A small image denoising autoencoder, trained from scratch: encoder norm layernorm, decoder norm batchnorm.
Rows from block 3 of the encoder of a small image denoising autoencoder, named by matrix and row number. Rows with one number belong to one neuron. Each number is 500 + 50 x the weight over its row's rms, rounded and kept within 0 to 999. All counts start at 0. Numbers have three digits each. After the name is the row's rms in percent of the matrix's.
After each neuron's rows are labels from the 100 images, of 14976, where the neuron reaches its highest value: "strongest on" is what is common among them. Only what is clearly more common there than usual is listed. The data: photos of plants and fungi (iNaturalist).
# fc1: MLP up (encoder.blocks.3.mlp.fc1.weight, 640x320), inputs 107-213
# fc2: MLP down (encoder.blocks.3.mlp.fc2.weight, 320x640, transposed), outputs 107-213

fc1.70 113:583442577524470559426558478472554447521522453542486496531563500445500525505552532431482535455590388601526487530485485452471412584533458506430494408525473410482577541480474515528493556495522568682522525539577490514459520488530525653499547408487556494428583477531532487487472563549532536419552553631414511487451588558449512
fc2.70 101:351508406600473414528477501508467510515533614390415442458506472468430504374483530456439597499573466467576421480531508449417486412491535464441537511555505505511574458613538530513499528484573502485501586482515510518458491525487481462537437513517459484372459388579484540447487506492501537456492442543549476490521523555379425
strongest on: order Asterales; family: Asteraceae

fc1.119 086:560551497474525537514519470478397492540597533527547517484481529526497461489442456470446491570433425641420550593526467529433541500474541547457523449536497478456496501558533477461496477542494551541528491461514453354530565470430470490542590488570591515446545476484608586522522473462562497502470468413416462453536524497588505
fc2.119 085:583435598548499517589425548481507555485564564546632539535521420423422553507495524444556530497562486516468556489519522459494434506463491440437458469471479480466523581438593530378496496473525548537568507599554530492481532588640506511518460408477571456481470513415484538516486473483499434538491483496583473522533518511531465
strongest on: order Asterales; family: Asteraceae

fc1.298 106:536541514491478515532529489479473474573408422423497453448469473476426464466501424498565494504547394515492383528515537496459541458543435471598495482504444510495411553422514564467522513551407497662540443518534462425518584591524476557524544476593591474476520550521561485523494551518603487475525401581530513486529501509465499
fc2.298 104:377296453500407543450535548448574509437552452502492510497591455505488441508441578529477561522538436431500462528519493464380509481496492487471499486551522591525547472461502589490528529470478525513507488537581479588528523396546516530554445527379537467525475516465569484460541551503461571502461630498501466545388573559530472
strongest on: text has "common"

fc1.491 079:556412449479406406413531664466469490529480490501486513504478572475449482569533506564580480508511476544473579420376497448490491506495568581520570523509460491505497474502420447525502471503462442494500455462507486546513509646523564563480599462535466542511484498550440514477413527475472537504410441561479508450457474485518489
fc2.491 076:541407515531488504392511408588504488541505418465542505496545516431499470431509525428480503424587538480549510538470507466458441527528582438501466525454494526533428552483547467409451387577534481483522448622543436416561546447586411520542464472476458421423443530449501445530474446449458456537480526552497613544421481524615509
strongest on: order Asterales; family: Asteraceae

fc1.157 093:547499557426541424477457517488472529500516532598528446503566522467405333532541466509489503415594402468571591516601552495471410435436465556477525459492478463460491470513456415527532562515499395586578564521612492549526517460549551545406474457570503446530467594525545511569498638521515489556487476487458495465469521513445422
fc2.157 077:530485481415550430506505551459578483493482499474492498485507382446493527459522473502427516480552630467533534529484414426553456540556570394464563486459421474562521513509493450477517503537513465476494527570524487506527451524569493456431520474540519542516442454407448500530612550516514463576653556451513563494415629470442441
strongest on: order Asterales; family: Asteraceae

fc1.185 124:526507637586557530462450533461518483539467485561495498470555474544446476463540508431498512469494538501423518534412490458447565545497407593528491460508524413446698524647490493425409464430440537472498453454536523448504508499530533418570494534458557500482437420594509585490486580509487498589540520515521511470469459583550494
fc2.185 116:503575473461503510454465504486464566555497568519525568460450467453476490484503527500499436484487478563489508482593451495541484457428446465518549486394439459546432495459458596438488511508532408529522536456441467386487420616570487498506509488496528498507426461510434522547504363468517448530546473588559475509540467479460467
strongest on: order Asterales; family: Asteraceae

fc1.160 104:479505542528523517454490506541466530533533418511437537466503507484385372499526534474501578423530446528521476515449530497535437525446447569590493479416542474430500550522452475506504486506544523496567371505590466381504449468524608470564500473531552488570360579571532524553503567426557522481570532577460542495418489538495464
fc2.160 095:504602515476505533553431562519468462500544524499502537499515491486557573611504535520470515521508640451489534507514465405522446523477503514521570476468400513420519535428492620539521558549515536564536596485552578479496540585606568508456511530502581512521381440541507429568425501514556558482529396475444530569432490518457488
strongest on: order Asterales; family: Asteraceae

fc1.621 137:582508519511478478600496475517471552448504505552571482516600454380480419504535470493485578454575399550496511387581534478415447471492466471500513541481474467472443524435586479406555479477478505593548454542542513480450491459508496469522529503452429527530449526572529482594526626491488478519409519531474473553416510557527515
fc2.621 139:615710460425448428556546444520505559498552532476518447526533553492501531517499524522465487543583495520448482484513491485604441515521542466577594453483497496479487435493568431561486513520543502449556502533517551429449474537597489536538533512566565541535545497567497503543490606523510501520564514523481514537484512485380459
strongest on: order Asterales; family: Asteraceae

fc1.209 108:532624601510523460507476457509506424442563427474534465468452515521526467492553417475621510567439429546498462562390515436532474447471517555543437471442520517423536531575528512519459468505401566462496461513499518372539556555536571481401494502551511411448463535520615465534413522505445470615435473523502492556436485435616511
fc2.209 098:490488462446512564531435517454540554488517485565483500400426496558555462559511540508458433445589536464487516441482569442565510561472521491526515597322430461548432504496420493421478459430546549476499497512518447483450530533603465431557511532472521601523473556531519521525461462490487526409489455527512501516496440447464551
strongest on: order Asterales; family: Asteraceae

fc1.197 080:513518540526557477449618555514522422472599472460449478511457535483484412505447440479483548489553465516535473484432546486496509487536465541459509414456471575466515537519511430450441491449483482571484420467503501525603442595493494505499494469557566571548527521545526542554539552473482502465599444558491425428464532542446495
fc2.197 078:533476436468543510407488500443530465570468514409488514569529479472534647462516500555507414531445536506561477474450577409414424418445446500546513460452458472485484480457495527587478545617515566473461615556497561467485498552531521572537526493505486530487467465618523455543570472533514522545470496538447477522553469486403513
strongest on: order Asterales; family: Asteraceae

fc1.136 120:546517525595521500560537473520499459468479385507512572510476486449491446525485466518484546509561303562518450524475474419428538482553480550525509479503371558467471449450581530478516510539502596665565419513483505502565491575443566477391463446573346469498584489535497572508468468549548530511494579522480382507463501518415579
fc2.136 123:393402544576459533446466453532502573441520469510540492550580533530421463439566447468490477571518477437476476517540527511456451495450499487517456477414442509469513437461459527375497370534491513601553516570536475542487612430471515545507456499398507432480492481488488495450422538503475503463400567493459518600525569519520600
strongest on: order Asterales; family: Asteraceae

fc1.85 140:539537510532506503423478516531480438385444480508441487487457512516486415513532504483448518479483465586467540478458513426452464501478467580505394475568475482505549516604482531345499533489582506506502439453583511406504545569598452491455506504505583453513583513508553513495427563455569449501500490493518547496605428526487512
fc2.85 132:448530484512536513499459510517509470513498542457516495492479528449494512543554493528462491498506555518453476469462550466516437548559482464532487506385524454555486487466491537433453510463536486525500515410479527489472457660482528421541469524538487505443518515504509513460502473526443472519427345592488461574489437389565529
strongest on: text has "common"

fc1.465 111:539495449457521516459467489500469521482506475450592480465465393559503454574455454484554511526464366586487502309497481530446497500496491514549426504501581397559415485502529478400581486515534468631414454425594447503513587483572409454459516571501464540539460435499555499495510566533497452564523491481627442454482573488583485
fc2.465 095:580616466420449567472480531551465497535352472425483456477548560505533515510435540585499461545429451610457461495509453521564555512555480461598471453512398448535509483456577532522450496541622411535452462504511507563474530508529525532451498494417485511600565467455577504473602486480474568500505448505506527554441481520483442
strongest on: order Asterales; family: Asteraceae

fc1.499 072:533496459480474591559577465565445505459513559533537429513522524394572430563545628550487461550605452561489482482420473470540483472574440492421566519481492455437561408486488438460531499444436447630492485494566493539505555518597377503560500485538543539481573481543532526515566561519543578540475537525508524470537468504464476
fc2.499 068:397488479444385463469526459569577474479529432619592506559537439530416516475576508540371421396584597517554477501486550464525484502487514445559495567565483495419552516500525420496485527503575470450433585513585468470520534500471447476421560496511583573489464472511628500488487531572545427491512471506537569481469621496496443
strongest on: order Asterales; family: Asteraceae

fc1.583 112:581394471528485521516493576502507450533488485519580491502409525410453446521564480526493428505523413463455559477441498469442565501536490495482481434434578548474397571484564429658491439504561480628530472608563471405540578580583474505508476475523590479540487514522529567412501535508587410561553524508579460558464575460410482
fc2.583 112:456511518569447461558572524450501478452470461449485439467575553523523600528537462488460606520484503490406508578480420436495526506531553518496561439484482552487447541486494595456396454537508562509523487531409486450404503481532529525509518455492592535509548564432431509484388497547477485507491490547514549507377490592524570
strongest on: order Asterales; family: Asteraceae

fc1.90 095:425546529607470445435518506471494447418480484497517521472466540574505570510554451434473477546449388568501582582408478545526503594424554539441522375548524492523607577548398459489445486530495597507501470519507554480537599545586462549582491424524503559525489506427546379586489452489436516485525600468445540483455553593547542
fc2.90 094:504487480492611437582547467461560559434550577466505482543465505474465538504483531511485523471433418483512508560548519485583578569518539437387568479408534460512456499440535457527479590493511468471523517538517425492455464528567422425604459537555416463592550522467526500494465422511408520583487495569624426589450527502507472
strongest on: family: Asteraceae; order: Asterales; order Ranunculales

fc1.78 107:500507469527480535453516497484495566487505522582533501520554536525490394472562524473452474469524376480422504530485572418481569504536391605399478503554503406458525497562442588482479473573525490575447467483514452509503470536473509495525436479467540493518488526531521443664517546504538427490464547476529501479488475583486640
fc2.78 098:538419433453578527574464497512544523473483482452536603472571485477421545592358465486513505511508561545576525489427549462458412539489457417441581453465518436527431469525524476398506548533563560496507533526553556496496460499564521524606469477483490453510514515508555519505470441544492495470513418502400418529478561451562456
strongest on: order Asterales; family: Asteraceae