python train.py --color_jitter=0.1 --bottleneck="denoising" --encoder_activation="gelu" --encoder_inner_norm=false --decoder_norm="batchnorm" --decoder_activation="silu" --decoder_attention=false --decoder_upsampling="pixel_shuffle" --init="torch_default" --steps=9700 --lr_schedule="step" --weight_decay=0.02
Rows from block 5 of the encoder of a small image denoising autoencoder, named by matrix and row number. Rows with one number belong to one neuron. Each number is 128 + 24 x the weight over its row's rms, rounded and kept within 0 to 255. All counts start at 0.
Before each neuron's rows are labels from the 100 images, of 14976, where the neuron reaches its highest value: "patch colour" is the nearest of a few named colours to the mean colour under the peak. Only what is clearly more common there than usual is listed. The data: photos of plants and fungi (iNaturalist).
# fc1: MLP up (encoder.blocks.5.mlp.fc1.weight, 640x320), inputs 108-143
# fc2: MLP down (encoder.blocks.5.mlp.fc2.weight, 320x640, transposed), outputs 108-143

patch colour: pink; purple
fc1.563 [118  94 122 102  97 170 124 141  89 118 103 146 120 129 113 125 155 136 114 111 145 133 122 104 129 163 147 135 124  98 132 190  74 136 127 126]
fc2.563 [ 84 165 215 128 119 135 113 131 127 110 102  85 112 113 110 128  87 150 131 130  89 120 145 139 136  89 109 161 127 110 140  80 133 141 103 157]

patch colour: brown
fc1.242 [123 129 135 115 108 133 137 131 130 126 126 119 131 126 114 136  96 141 133  90 147 123 127 126 111 138 152 136  98  93 124  99 110 107  96 106]
fc2.242 [108 163 127 125 135 175 105 117 115 132 118 106 183  84 145 120 122 146 146 103 104 114 124  96 155 152 157 118 139 110 130 126 137 151 128 124]

patch colour: yellow; orange
fc1.594 [113  72  49 136 145 180 119 150 152 145 113 117 124  52 152 125 163 122 136  82 101 147 138 148 199 136 139 152 154 118 116  85 129 112 121 100]
fc2.594 [142 125 130  92 143 145 153 129 142 114 111 134 119 100 145 125 116 151 106 123 147 152 133 142 140 126 139  94 111 128 111 142  94 130 120 151]

patch colour: purple; pink
fc1.377 [135 127 149 101 112  94 122 131 135 163 121 146 115 129 103 110 163 139 117 128 133 144 135 126 137 145 130 136 153 127 142  63 125 116 104 147]
fc2.377 [165 108 105 121 106 206 137 110 138  98 108  99  82 129 145 135 116 119 116 103 128 115 127  92  95 144 132 133 155 129 129  63 104 109 152 104]

patch colour: white; pink
fc1.482 [103 142 139 147 157  89 124 125 120 106 121 160  99 130 166  85 153 101 123  87 135 138  88  91 161 136 153 163 124  76 125 102 136 135 120 156]
fc2.482 [104 140 141 138 118 151 127 117 149 116 114  89 110  84 118 158 119 122 145 100 156 131 132 141 145  86 117   1 140 138 158 104 145 127 125 132]

patch colour: black
fc1.467 [134 110 106 126 129 205 133 103 129 148 103 141 130 125 128 107 108 151 114 139 115 138 105 112 125 168 108  93 108 126 151 145 123 141 104 123]
fc2.467 [102 150 140 120 145 145 114 147 110 119 138 121 135  85 128 146 142 143 145  90 125 156 141 105 110 133 142 116 158 133 134 168 105 137 109 124]

patch colour: yellow
fc1.485 [110  87  66 154 131 181 116 113 145 138 131 132  94 109 127 112 110 108 120 117 133 128 132 156 119 137 143 159 122 169 111 144 159 144 141  98]
fc2.485 [ 97 150 134 115 116 123 151 131  99 156 126 113 154 140 141 114 129 126 145 117 110 137 136 114 127 138 145 110 124 126 102 132 122 123 159 129]

patch colour: green
fc1.429 [130 134 139 130 120 163 144 147 146 146 133 166 117 110 119 116 173 154 101 124 178 156 123 110 133 121 131 127 165 122 137 101 137  95 125 140]
fc2.429 [111 125 156 128 102 141 118 155 139 110 157 138 125 130 104 131 105 132 166 171 145 136 141 132 102 138 150 131 122 170 117 147 125  98 131 113]

patch colour: brown
fc1.454 [166 155 108  97 127  17 113 112 148 101 101 146  97 121 104 137 171 112 137 141 130 111 123  85 144 137 126 108 134 116 127 232 132 115 140 110]
fc2.454 [126 127 131 134 141 126 127 120 132 158 102 136 105  67 130 151 103 142 143 153 148 119 116  62 131 126 160 144 163  80 113 144 145 135 136 116]

patch colour: green
fc1.423 [110 111  70 106 113 191 119  97 122 108 112 103 133 116 134 156 115 134 112 121 147 176 127  91 149 153 133 116 126 140 125 160 157 120 159 106]
fc2.423 [122 137 105 126 113 148 153 124  94 130 131  89 132 141 135 126 124 122 151 135 115 135 114 148 132 114 106 181 157 134 160 199 133  89  96 139]

patch colour: grey
fc1.424 [152 113  73 135 124   2 133 139 112 105 136 144 174 115 147 120 123 153 123 115 150 121 140 106 132 138 126 138 134 121 119 179 175 134 135 127]
fc2.424 [139  74 146 113 138 118 127 131 121  84 146 142 151 140 154 121 155 124 142 150 149 105 132 127 136 136  94  57 148 117 121 108 117 150 119 129]

patch colour: green
fc1.374 [ 61 114 187 142 171 147 133 158 114 110 122 109 128 197 120 109 191 121 117 157 112 109 134 153 153 111 103 122 137 151 145 110 122  96 157 169]
fc2.374 [128 147 106 113  99 155 125 152 142 104 108 125 151 151 136 121  29 123 162 140 144 118 152 136 115 130 134 179 116 132 138 172 120  79 137 119]

patch colour: brown
fc1.250 [106 153 135 102 115  91 125 128 160 131 116 160 114 175  86 119  90 100 136 139 136 128 134 140  79  94 153 146 138 140 131 184 129 150 137 115]
fc2.250 [133  81 109 203 133 129 125 111 125 114 121 138 150 125 127 139 100 149 130 118 102 108 118 149  97 152 157 158 119 127 139 160 124 131 134 124]

patch colour: white; pink
fc1.465 [106  85 153 137 133 132 115 132  97 135 101 113 145 111 139 131 119 105 129 107 150 127 146 130 138 120 110 161 145 118 131 113 120 163 100 123]
fc2.465 [110 136 161 108  83 131 176 128 131  99 108 140 173  91 143 136 127 137 126 135 116 137 168 134 117  89 124 106 156 120 136 135 108 116 151 133]

patch colour: cyan
fc1.319 [119 146  93  86 129 119 130 144 131 131 116  95 126  86 131 147 157 150 120 135 118 126 105 151 143  99  79 138  78 136 116  98 150 118 128 145]
fc2.319 [153  90 199 115 136 141 130 121 114 119 137 127 144 112 154 132 144 149 177 138 118 110 149 108 137 111 137 134 163 104 126 123 127 131 118 180]

patch colour: grey
fc1.274 [141 140 123 111 118 138 148 161 108 118 148 129 105 112 150 131 100 147 129 129 115 134 125 112 127 167  98 143 190 145 166 144 117 140 132 124]
fc2.274 [153  79 147 129 183 131  84 148  89 137 127 117 103  89 118  73 120 122  98 120 124 119 116 117 126 154 147 141 145  82 139 119 150 167  99 109]

patch colour: green
fc1.339 [ 75 128 122 104 152 237 104  89 118 127 121 135 121 113  93 120 143 135 134 127 128 145 105  89 157 138 119 146 137 119 136 135 166 106 153 102]
fc2.339 [103 129 130 142 149  56 121 141 135 119 140 118 137 121 135 147 159 122 128 101 121 117 139 129 167 137 159 182 154 162 140  96 118 136  93 127]

patch colour: pink
fc1.405 [150 127 144 126 107 129 132 114  91 183 141 139 122 155 138 128  99  96  93 153 130 149 150 148 122 111 120 135 126 136 138 154 104 125 100 112]
fc2.405 [164 115 116  81 161 116  87 152  98 172 133 149 116 128 119 130 136 154 127 128 157 116 137  91 131 117 148  48 125 124 109 120 146  98 116 115]

patch colour: brown
fc1.207 [119 141 137 143 127 119 109 146 165 125 123 165 164 172 109 116  74 112  96 130  78 108 159 134  70 105 176 137 172 123 131 101 114 136 107 120]
fc2.207 [104 106 137 153 169 137 116 104 116 127 111 102 157 124 137 125 119 124  94 133 101 119 122 100 115 144 166 111 123 136 126 160 169 158  83 124]

patch colour: white; pink
fc1.392 [106 176 131 151 120 120 150 124 109 103  99  68 125 121 152  93 190 145 120 109 137 131  92 137 139 130  61 157 112 145 161 161  96 143 125 151]
fc2.392 [134 124 125 148 108 155 163 129 129 150 139 136 117 137 129 125  88 120 122 143 106 108 142 103 142 105  77  93 165 111 130 136 136  73 111 159]

patch colour: yellow
fc1.421 [147 153  99 161 136 130 130 119 127  96 153 125 122 166 123 138 102 120 152 116  77 130 160 100 134 140 104 121 164 138 157 129 138  92 107 101]
fc2.421 [110 128 106 124 161  99 130 126 134 174 100 109 122 119 110 158 162 137 119 125 101  99  70 121 107 143 132 156 106 164 137 127 127 121 145 173]

patch colour: yellow; orange
fc1.389 [113 122 120 110 147 130 130  95 131 137 148  96 143  99 140 111 146 120 207 104 127 139 100 125 157 146 138 119 172 155 118 152 108 148 123  89]
fc2.389 [ 82 149 149  83  98 146 128 153 111 125 116 137 157  92 121 126 107 144 167 105 108 142  93 105 135 132 133  98 141 114 110 135 131 144 113 162]

patch colour: pink
fc1.4 [155 119 136 102 149 145  99 157  83 140 104 160 163  97 102 142 135  99 115 149 146 152 132 101 105 120 126 126  84 119 129 107 134  90 152 102]
fc2.4 [146 121  77 120 126 108 157 103 122 140 118 107 114 145 115 138  94 187 129 107  93 175 131 137 126 122 108 127 101 128 141 153 122 114 156 166]

patch colour: pink
fc1.481 [184 148 190 117 120 132 134 118 143 126 112 137 138 135 122 186 142 133 142 157 162 146 110 142 139 151  93 118 152 122 128 122 163 142 149 155]
fc2.481 [133  73 101  66 127 122 115 161 135 127 116 133 116 154 152 117 122 134 120 137 115 138 126 113 149 157 128 139 116 102 107 121 103 109  96 120]

patch colour: white
fc1.531 [118 109 105 128 152 126 134 163 122 139  87 113 121 172 113 119 117 139 131 119 179 126 111 115  87 115  78 165 142 121 151 160 144 140  93 160]
fc2.531 [137 109 119 142 161 117 171 114 113 160 156 122 109 164 144 136  96 155 110 115 165 150 129 110 107 144 117  84 105 149 143 181 142 145 106 208]

patch colour: green
fc1.504 [ 99 154 162 197 107 131 140 131 128 140 136 134 142 150 195 140 155 124 131 103 143 150  86 129 162 101 149 127 114 132  90 127 151 125 116 147]
fc2.504 [137 119 122 174 118 150 167 126 120  98 145 133  88 143 171 140 130 129 125 138 114  96 108 156 162 115 158  93 147 132 128 151 149 123 110 114]

patch colour: green
fc1.493 [107 116  69  69 139 188 133 177 152 133 145 139 127 123  99 103 135 121 139 154 159 114 106 103 122 149 127 127 134 108 155 103 134 160 154  92]
fc2.493 [163  87 132  97 123 115 129 111 121 139 145 106 110 144 128 137 125  95 106 127 151 125 136 126 127 145 144 131 118 143 105 143 131 151 112  86]

patch colour: green
fc1.430 [183  88  69 119 138  35 127 162 119 125 128 183 126 158 111 122  78 136 153 122 124 149 151  76 129 128 134  96 138 100 123 202 146 141 105 106]
fc2.430 [119 129 154 166 102 128  91 142 135 120 124 106 179 116 124 125 123 151 123  89 108 111 166  94 130 124 142  48 104 101 101 151 126 124 117 117]

patch colour: orange
fc1.452 [114  92 118 165 128  87 139 109 150 121 130 104 131  80  66 128 132 101 112 140 140 125 112 163 153 106 134 130 116 137 112 119 140 148 157 133]
fc2.452 [123 143 121 104 119 158 145 129  99 120 104 169 125  78 144 148 104 160 164 106 129 113 117 125 133 138 130 176 146 147 158 108 108 144 124 147]

patch colour: grey
fc1.406 [128  99 179 136  91 131  66 147 135 121 131 116 106 139 120 119  97 126 125 134 142 154 122 153 118 140 127 125 125  79 120 132 109  96 123 155]
fc2.406 [130 170 122 156 145 144 134 125 143  86 144 104 148 104 139 122 112 144 112 116 119 119 150 120 127 100 101 117 150  83 116 130 166 126 125 188]

patch colour: brown
fc1.372 [133 124 154 113 150 142 153 116 122 160 141 165 165 122 116 156 175 172 119 147 116  92 124 186  99 130 118 111 113 138 140  87 116 124 138 127]
fc2.372 [100 128 158 105 138 128 102 158 108 159 145 134 151 176 104 118 134 138 151 129 139 141 118 156 100 124 132 140 127 110 130  90 131 145 123 124]

patch colour: green
fc1.305 [201 161  85 121 130 160 113 100 144 129 120 107 121 106 149 170  95 108 131 131 157 124 140 113 101 129 133 133  89 126 130 147 108 128 129 106]
fc2.305 [149 136 120 119 123 140 122 129 125 164 105 129 113 148 125 156 157 119 121 150  73 110 123 124  87 137 144 142 144 119 143 151 142 132  95 110]

patch colour: pink
fc1.248 [139 137 160 161  98  92 103 148 122 142 115 154 130 112 131 140 139 132 105 132 106 128 119  80 132 150 144 139 125 127  97 132 120 114 144 129]
fc2.248 [144 123  81 174 152 136 134 121 133  88  91 136 141 128 114 147 102 139 103 125 125 133 141 131 140 132 143  53 105 147 130 146  69  97 136 111]

patch colour: cyan; blue
fc1.356 [141 186 132 130 145 116 116 110 126 183 178 153 137 118 109 133  96 120 122 100 145 110 159 118 138  89 139 128 156 113 124  88 135 146 146 120]
fc2.356 [129 106 153  94 112 112 115 116 168 152 124 131 134 108 118 104 143 124  89 124 126 128 137 119  98 121 120 187 119 156 171  84 169 169 122 190]

patch colour: brown
fc1.463 [ 56 134  93 113 138   9 112 163 145 140 169 124 144 164 125 112  86 118 131 130 125  97 147  95 139 137 163 128 120 113 125 143 107 130 130 124]
fc2.463 [104 152 183  98  89 157 119 153  93  97 142 105 153 110 156 122 103 118 148 166 119 130 116 100  94 172 140 223 172 118 105 127 127 114 150 117]

patch colour: grey
fc1.240 [149 109 176 130  92 134  66 145 144 119 137 114 107 154 117 128  96 128 118 127 148 151 126 148 122 137 133 137 137  91 131 136  81  94 129 142]
fc2.240 [139 158 163 134 122 121 135 138 108 141 109 142 101  92 115 128 121 153 149 150 110 127 103 146 158 139 153 109 151 150 161 110 113 128 172  69]

patch colour: orange; yellow
fc1.473 [121 162 117 129 143 130 118 122  95 104 142 125  75 127 121 121 148  77 199 134  97 131 128  95 145 105  97 133 158 114 151 116 100 135 129 100]
fc2.473 [ 97 114 160 162 152 133 142 156 165 151  87 129  89 122  90 124 162 144 157 111 151 143 150 138 121 136 113 124  99 125 127 165 165  91 111 119]

patch colour: yellow; orange
fc1.394 [111 116 101 146 129 121 142 111 127 104 166  96  86 122 120 133 118  96 144  95 134 135 104 160 163 133 159 152 128 183 115 126 185 117 156 115]
fc2.394 [107 172 144 112 163 119 152 153 109 112  90 142  90 115 136  94 104 144 154 147 135 139 128 118 119 124 150 162 175 127  95 143 136 114 133 167]

patch colour: grey
fc1.185 [163  70 138 103 117 119 137 163 135 138 101 126 202 108 134 128 116 162  80 131 157 122 125 153 115 137 141 142  98 154 123 131 149 118 111 175]
fc2.185 [118 134 118  93  97 173 145 103 133  99 131 108 207  79 122 153 112 150 117 133  93 140  96 112 148 145 157  82 130 128 119  71 116 156 130 154]

patch colour: brown
fc1.370 [146 104 128 111  88 124 130  99 138 115  91 143  83 167 122 147 141 171 153 125 134 130 109 117 132 112 131 127 148  92 135 113 119 126 104 113]
fc2.370 [109 137 135  95 119 101 131 161 124 115 134 124 103 105 123 126  92 100 119 128 109 152 107 137  85 140 149  86 109  66 160 174 115  87 119  81]

patch colour: black
fc1.310 [179  79 119 122 129 164 127 132 156 109 141 164 145 136  71 159 103 159 132 113 139 113 133 124 122 113 128 141 106 141 157 125 113 150 108 132]
fc2.310 [103 132 150 164 105 126 104 127 122 117 122  92 156  86 161 132 134 130 122  89 106  91 148 114 116 126 143 103 142  89 115 158 129 150 124  98]

patch colour: yellow
fc1.343 [102 176 121 116 132 111 116 129 142 119 108 133 106 108  80 152  99 104 129 100 128 144 118 128 129 127 103 122 157 142 137 159 109 122 121 102]
fc2.343 [151  80 129 118 131 155 126 129 140 117 123 122 103 111 125 158 121 125 108 149 134 145 135 160 152 142 108  83 114 154 115 150 140 128 118 114]

patch colour: brown
fc1.450 [160 141 144 187 113 122 166 113 149 119 134 158  90 145 119 151 145 140 154 110  95 143 116  89 111  97 142 159 140 112 123 108  86 105 102 140]
fc2.450 [134 163 109 156 104 138 101 159 152  76 112 150  78  80  94 132 133 151 123 120 141 147 121 111  95 130 149  38 127 156 138 137 124  76 135  99]

patch colour: black
fc1.263 [117 147 138 192 136 114 116 163 119 127 109 168 127 150 113 136 122 176 108 116 112 127 117 166 135 118 144 133 136 103 100 107 137 127 142 155]
fc2.263 [101 125 127 144 149 149 102 135 118 134 135 100 136 152 141 106 165 112 154 112 100 134 116 109 158 130 129  32 153  93 116 143 159 139  89 128]

patch colour: grey
fc1.500 [ 80  96 139 140 106 178 147 199 144 141 129 133 116 110 105 142 130 146 136  99 125 111 121 159 101 127 152 128 142 111 110  35 143 134  98 111]
fc2.500 [ 88 105 128 111 121 200  99  95 105 125 147  99 150 170 114 100 158 136 125 106 112  78 143 164 153 113 154  94 166 123 121 119 130 175 142 104]

patch colour: white; pink
fc1.260 [ 73 155 107 144 121 165 124 130 108 118 115 138 119 112  97 128 127 111 134  89 136 124 118  85 163 128 112 151 139 141 138 109  92 120 123 188]
fc2.260 [ 86 105 119 142 109 127 163 111 124 125 150 115  96 128 126 123  88 123 118 133 150 153 161 152 140 135 101  17  93 141 170 177 138 136 138 189]

patch colour: red
fc1.217 [187 143 130 116 103 125 136 125 118 149 128  83 117 110  93 118 128 118 120  93 135 127 137 110 133 132 135 122  69 164 118 157 110 115 140  96]
fc2.217 [154 163  80 119 124 137 142 122 114 143 127 145  86 105 120 139 135 146 173 107 132  98 131 132 119 109 138 177 158 145 115 182  92 148 134 145]

patch colour: grey
fc1.388 [123 117 165 133 147 134 133 138 116 159 146 160 149  75 131 118 117 124 129 139 143 120 141 125 151 125 127 117 128 139 127 122 114 144 122 153]
fc2.388 [128 146 106 130 155 129 153  97 101 141 154 138 119 100 138 146 140  96  98 132 138 131 125  80 169  95 115  49 136 132 135 133 113 125 161 120]

patch colour: purple
fc1.539 [ 98 124 133 125 152 109 125 157 116 170 167 164 124 112 152 128  42  96 104 105 126 126 127 128 132 116 162 129 114 148 143 177 101 123 117 130]
fc2.539 [106 141 141 107  89 138  80 115 141 174 135  98  75 163 117 143 178 123 186 120 124 118 107 127  89 114 117 162 136 153 115 147 113 139 142 152]

patch colour: black
fc1.297 [219  50 108  87 152 174 112 110 131 120 148 143 106 101 107 141  83 128 142 140 133 139 129  93 113 146 101 117 105 121 123 185 118 147 107 110]
fc2.297 [103 136 142 145  98 110  98 135 109 107 110  95 147  79 153 141 115 141 127  86 103 117 147 113 111 120 168 103 130  88 142 176 122 128 121  99]

patch colour: yellow; orange
fc1.636 [103 131 104 127 127 100 139  97 127 133 119 128  35 130 137 149  98 122 145 102 131 141 109  70 168  91 112 138 136 122 126 110 105 114 130  97]
fc2.636 [141 138 121 112 101 133 154 116 140 139  90 115 106  98 124 134 158 138 152 129 152 133 157  92 139  94 127  95 140 154 110 103 157 121 142  99]

patch colour: black
fc1.614 [145  81 149 188 136 142 155 173 142 143 127 174  99 128 105 175  85 170 144 102 149 119 113 120 169 120 152 152 108 119 156  96 132 129 101 147]
fc2.614 [121 137 158 146 110 137  99 124 126 121 112  88 154  92 151 107 115 131 108  84  95  95 157 123 120 114 175  95 137  73 127 146 129 148 135  89]

patch colour: cyan; blue
fc1.461 [104 144 148 134 139  91 130 173 142 149 140 167 120 125  98 123 122 154 118 149  92 134 138 132 125  94 128 130  99 125 138  26 109 142 106 126]
fc2.461 [122 150 166 125 149 153 147 110 126 144 127 103 107 148 141 115 123  86 125 151  80 116 116  96  82 113 121 171 151 128 154  92 135 144 110 150]

patch colour: brown
fc1.5 [ 64 124 125 131 144 116 133 140  98 142 110 144 126 100 107 118 121 176 111 150 118 120 137 118 154 156 133 132 111  95 130  65 173 106 145 118]
fc2.5 [ 85 154 164 143 109 144 125 157 135 108 135 126 171 116 144 123 112  90 173 156 137 159 174  93 129  97 128 134 140 138 148 113 145 112  96 125]

patch colour: blue; cyan
fc1.441 [115 141 142 157 110 144 114 126 152 126 122 118 138 142 150 147  84 132 158 131 157 113 126 161  86 138 164 130  98 136 117 143 115 121 106 135]
fc2.441 [128 144 160 135 116 123 120 133 147 151 108 139 109 149 145 152 128 127 115 142 110 106 149 142  77 126 117 144 170  86 130 153 142 170  80  90]

patch colour: green
fc1.451 [132 126 129 135 125 119 122 128 159 120 159 115 113 105 123 118 103 127 145 106 107 128 134 158 129  90 103 123  84 153 177 177 110 140 124  96]
fc2.451 [151 138 122 120 109 125 152 144 120 135 135 121 130 138 170 174 149 147 136 134 106  99 102 146 108 118 101 116 135 104 144 131 131 110 140 123]

patch colour: white
fc1.400 [119 105  84 116 150  82 120 110 126  92 100 130 158  81  90 146 135 123 126 162 164 145  99 107 169 147 133  97 115 124 139 144 127 152 128 116]
fc2.400 [129 131 121 123 141  96 160 108 112 164 148 148 111 115 101 122 121 161 118 117 119 162 122 125 127 147 122 120 105 105 139 157 108 165 140 180]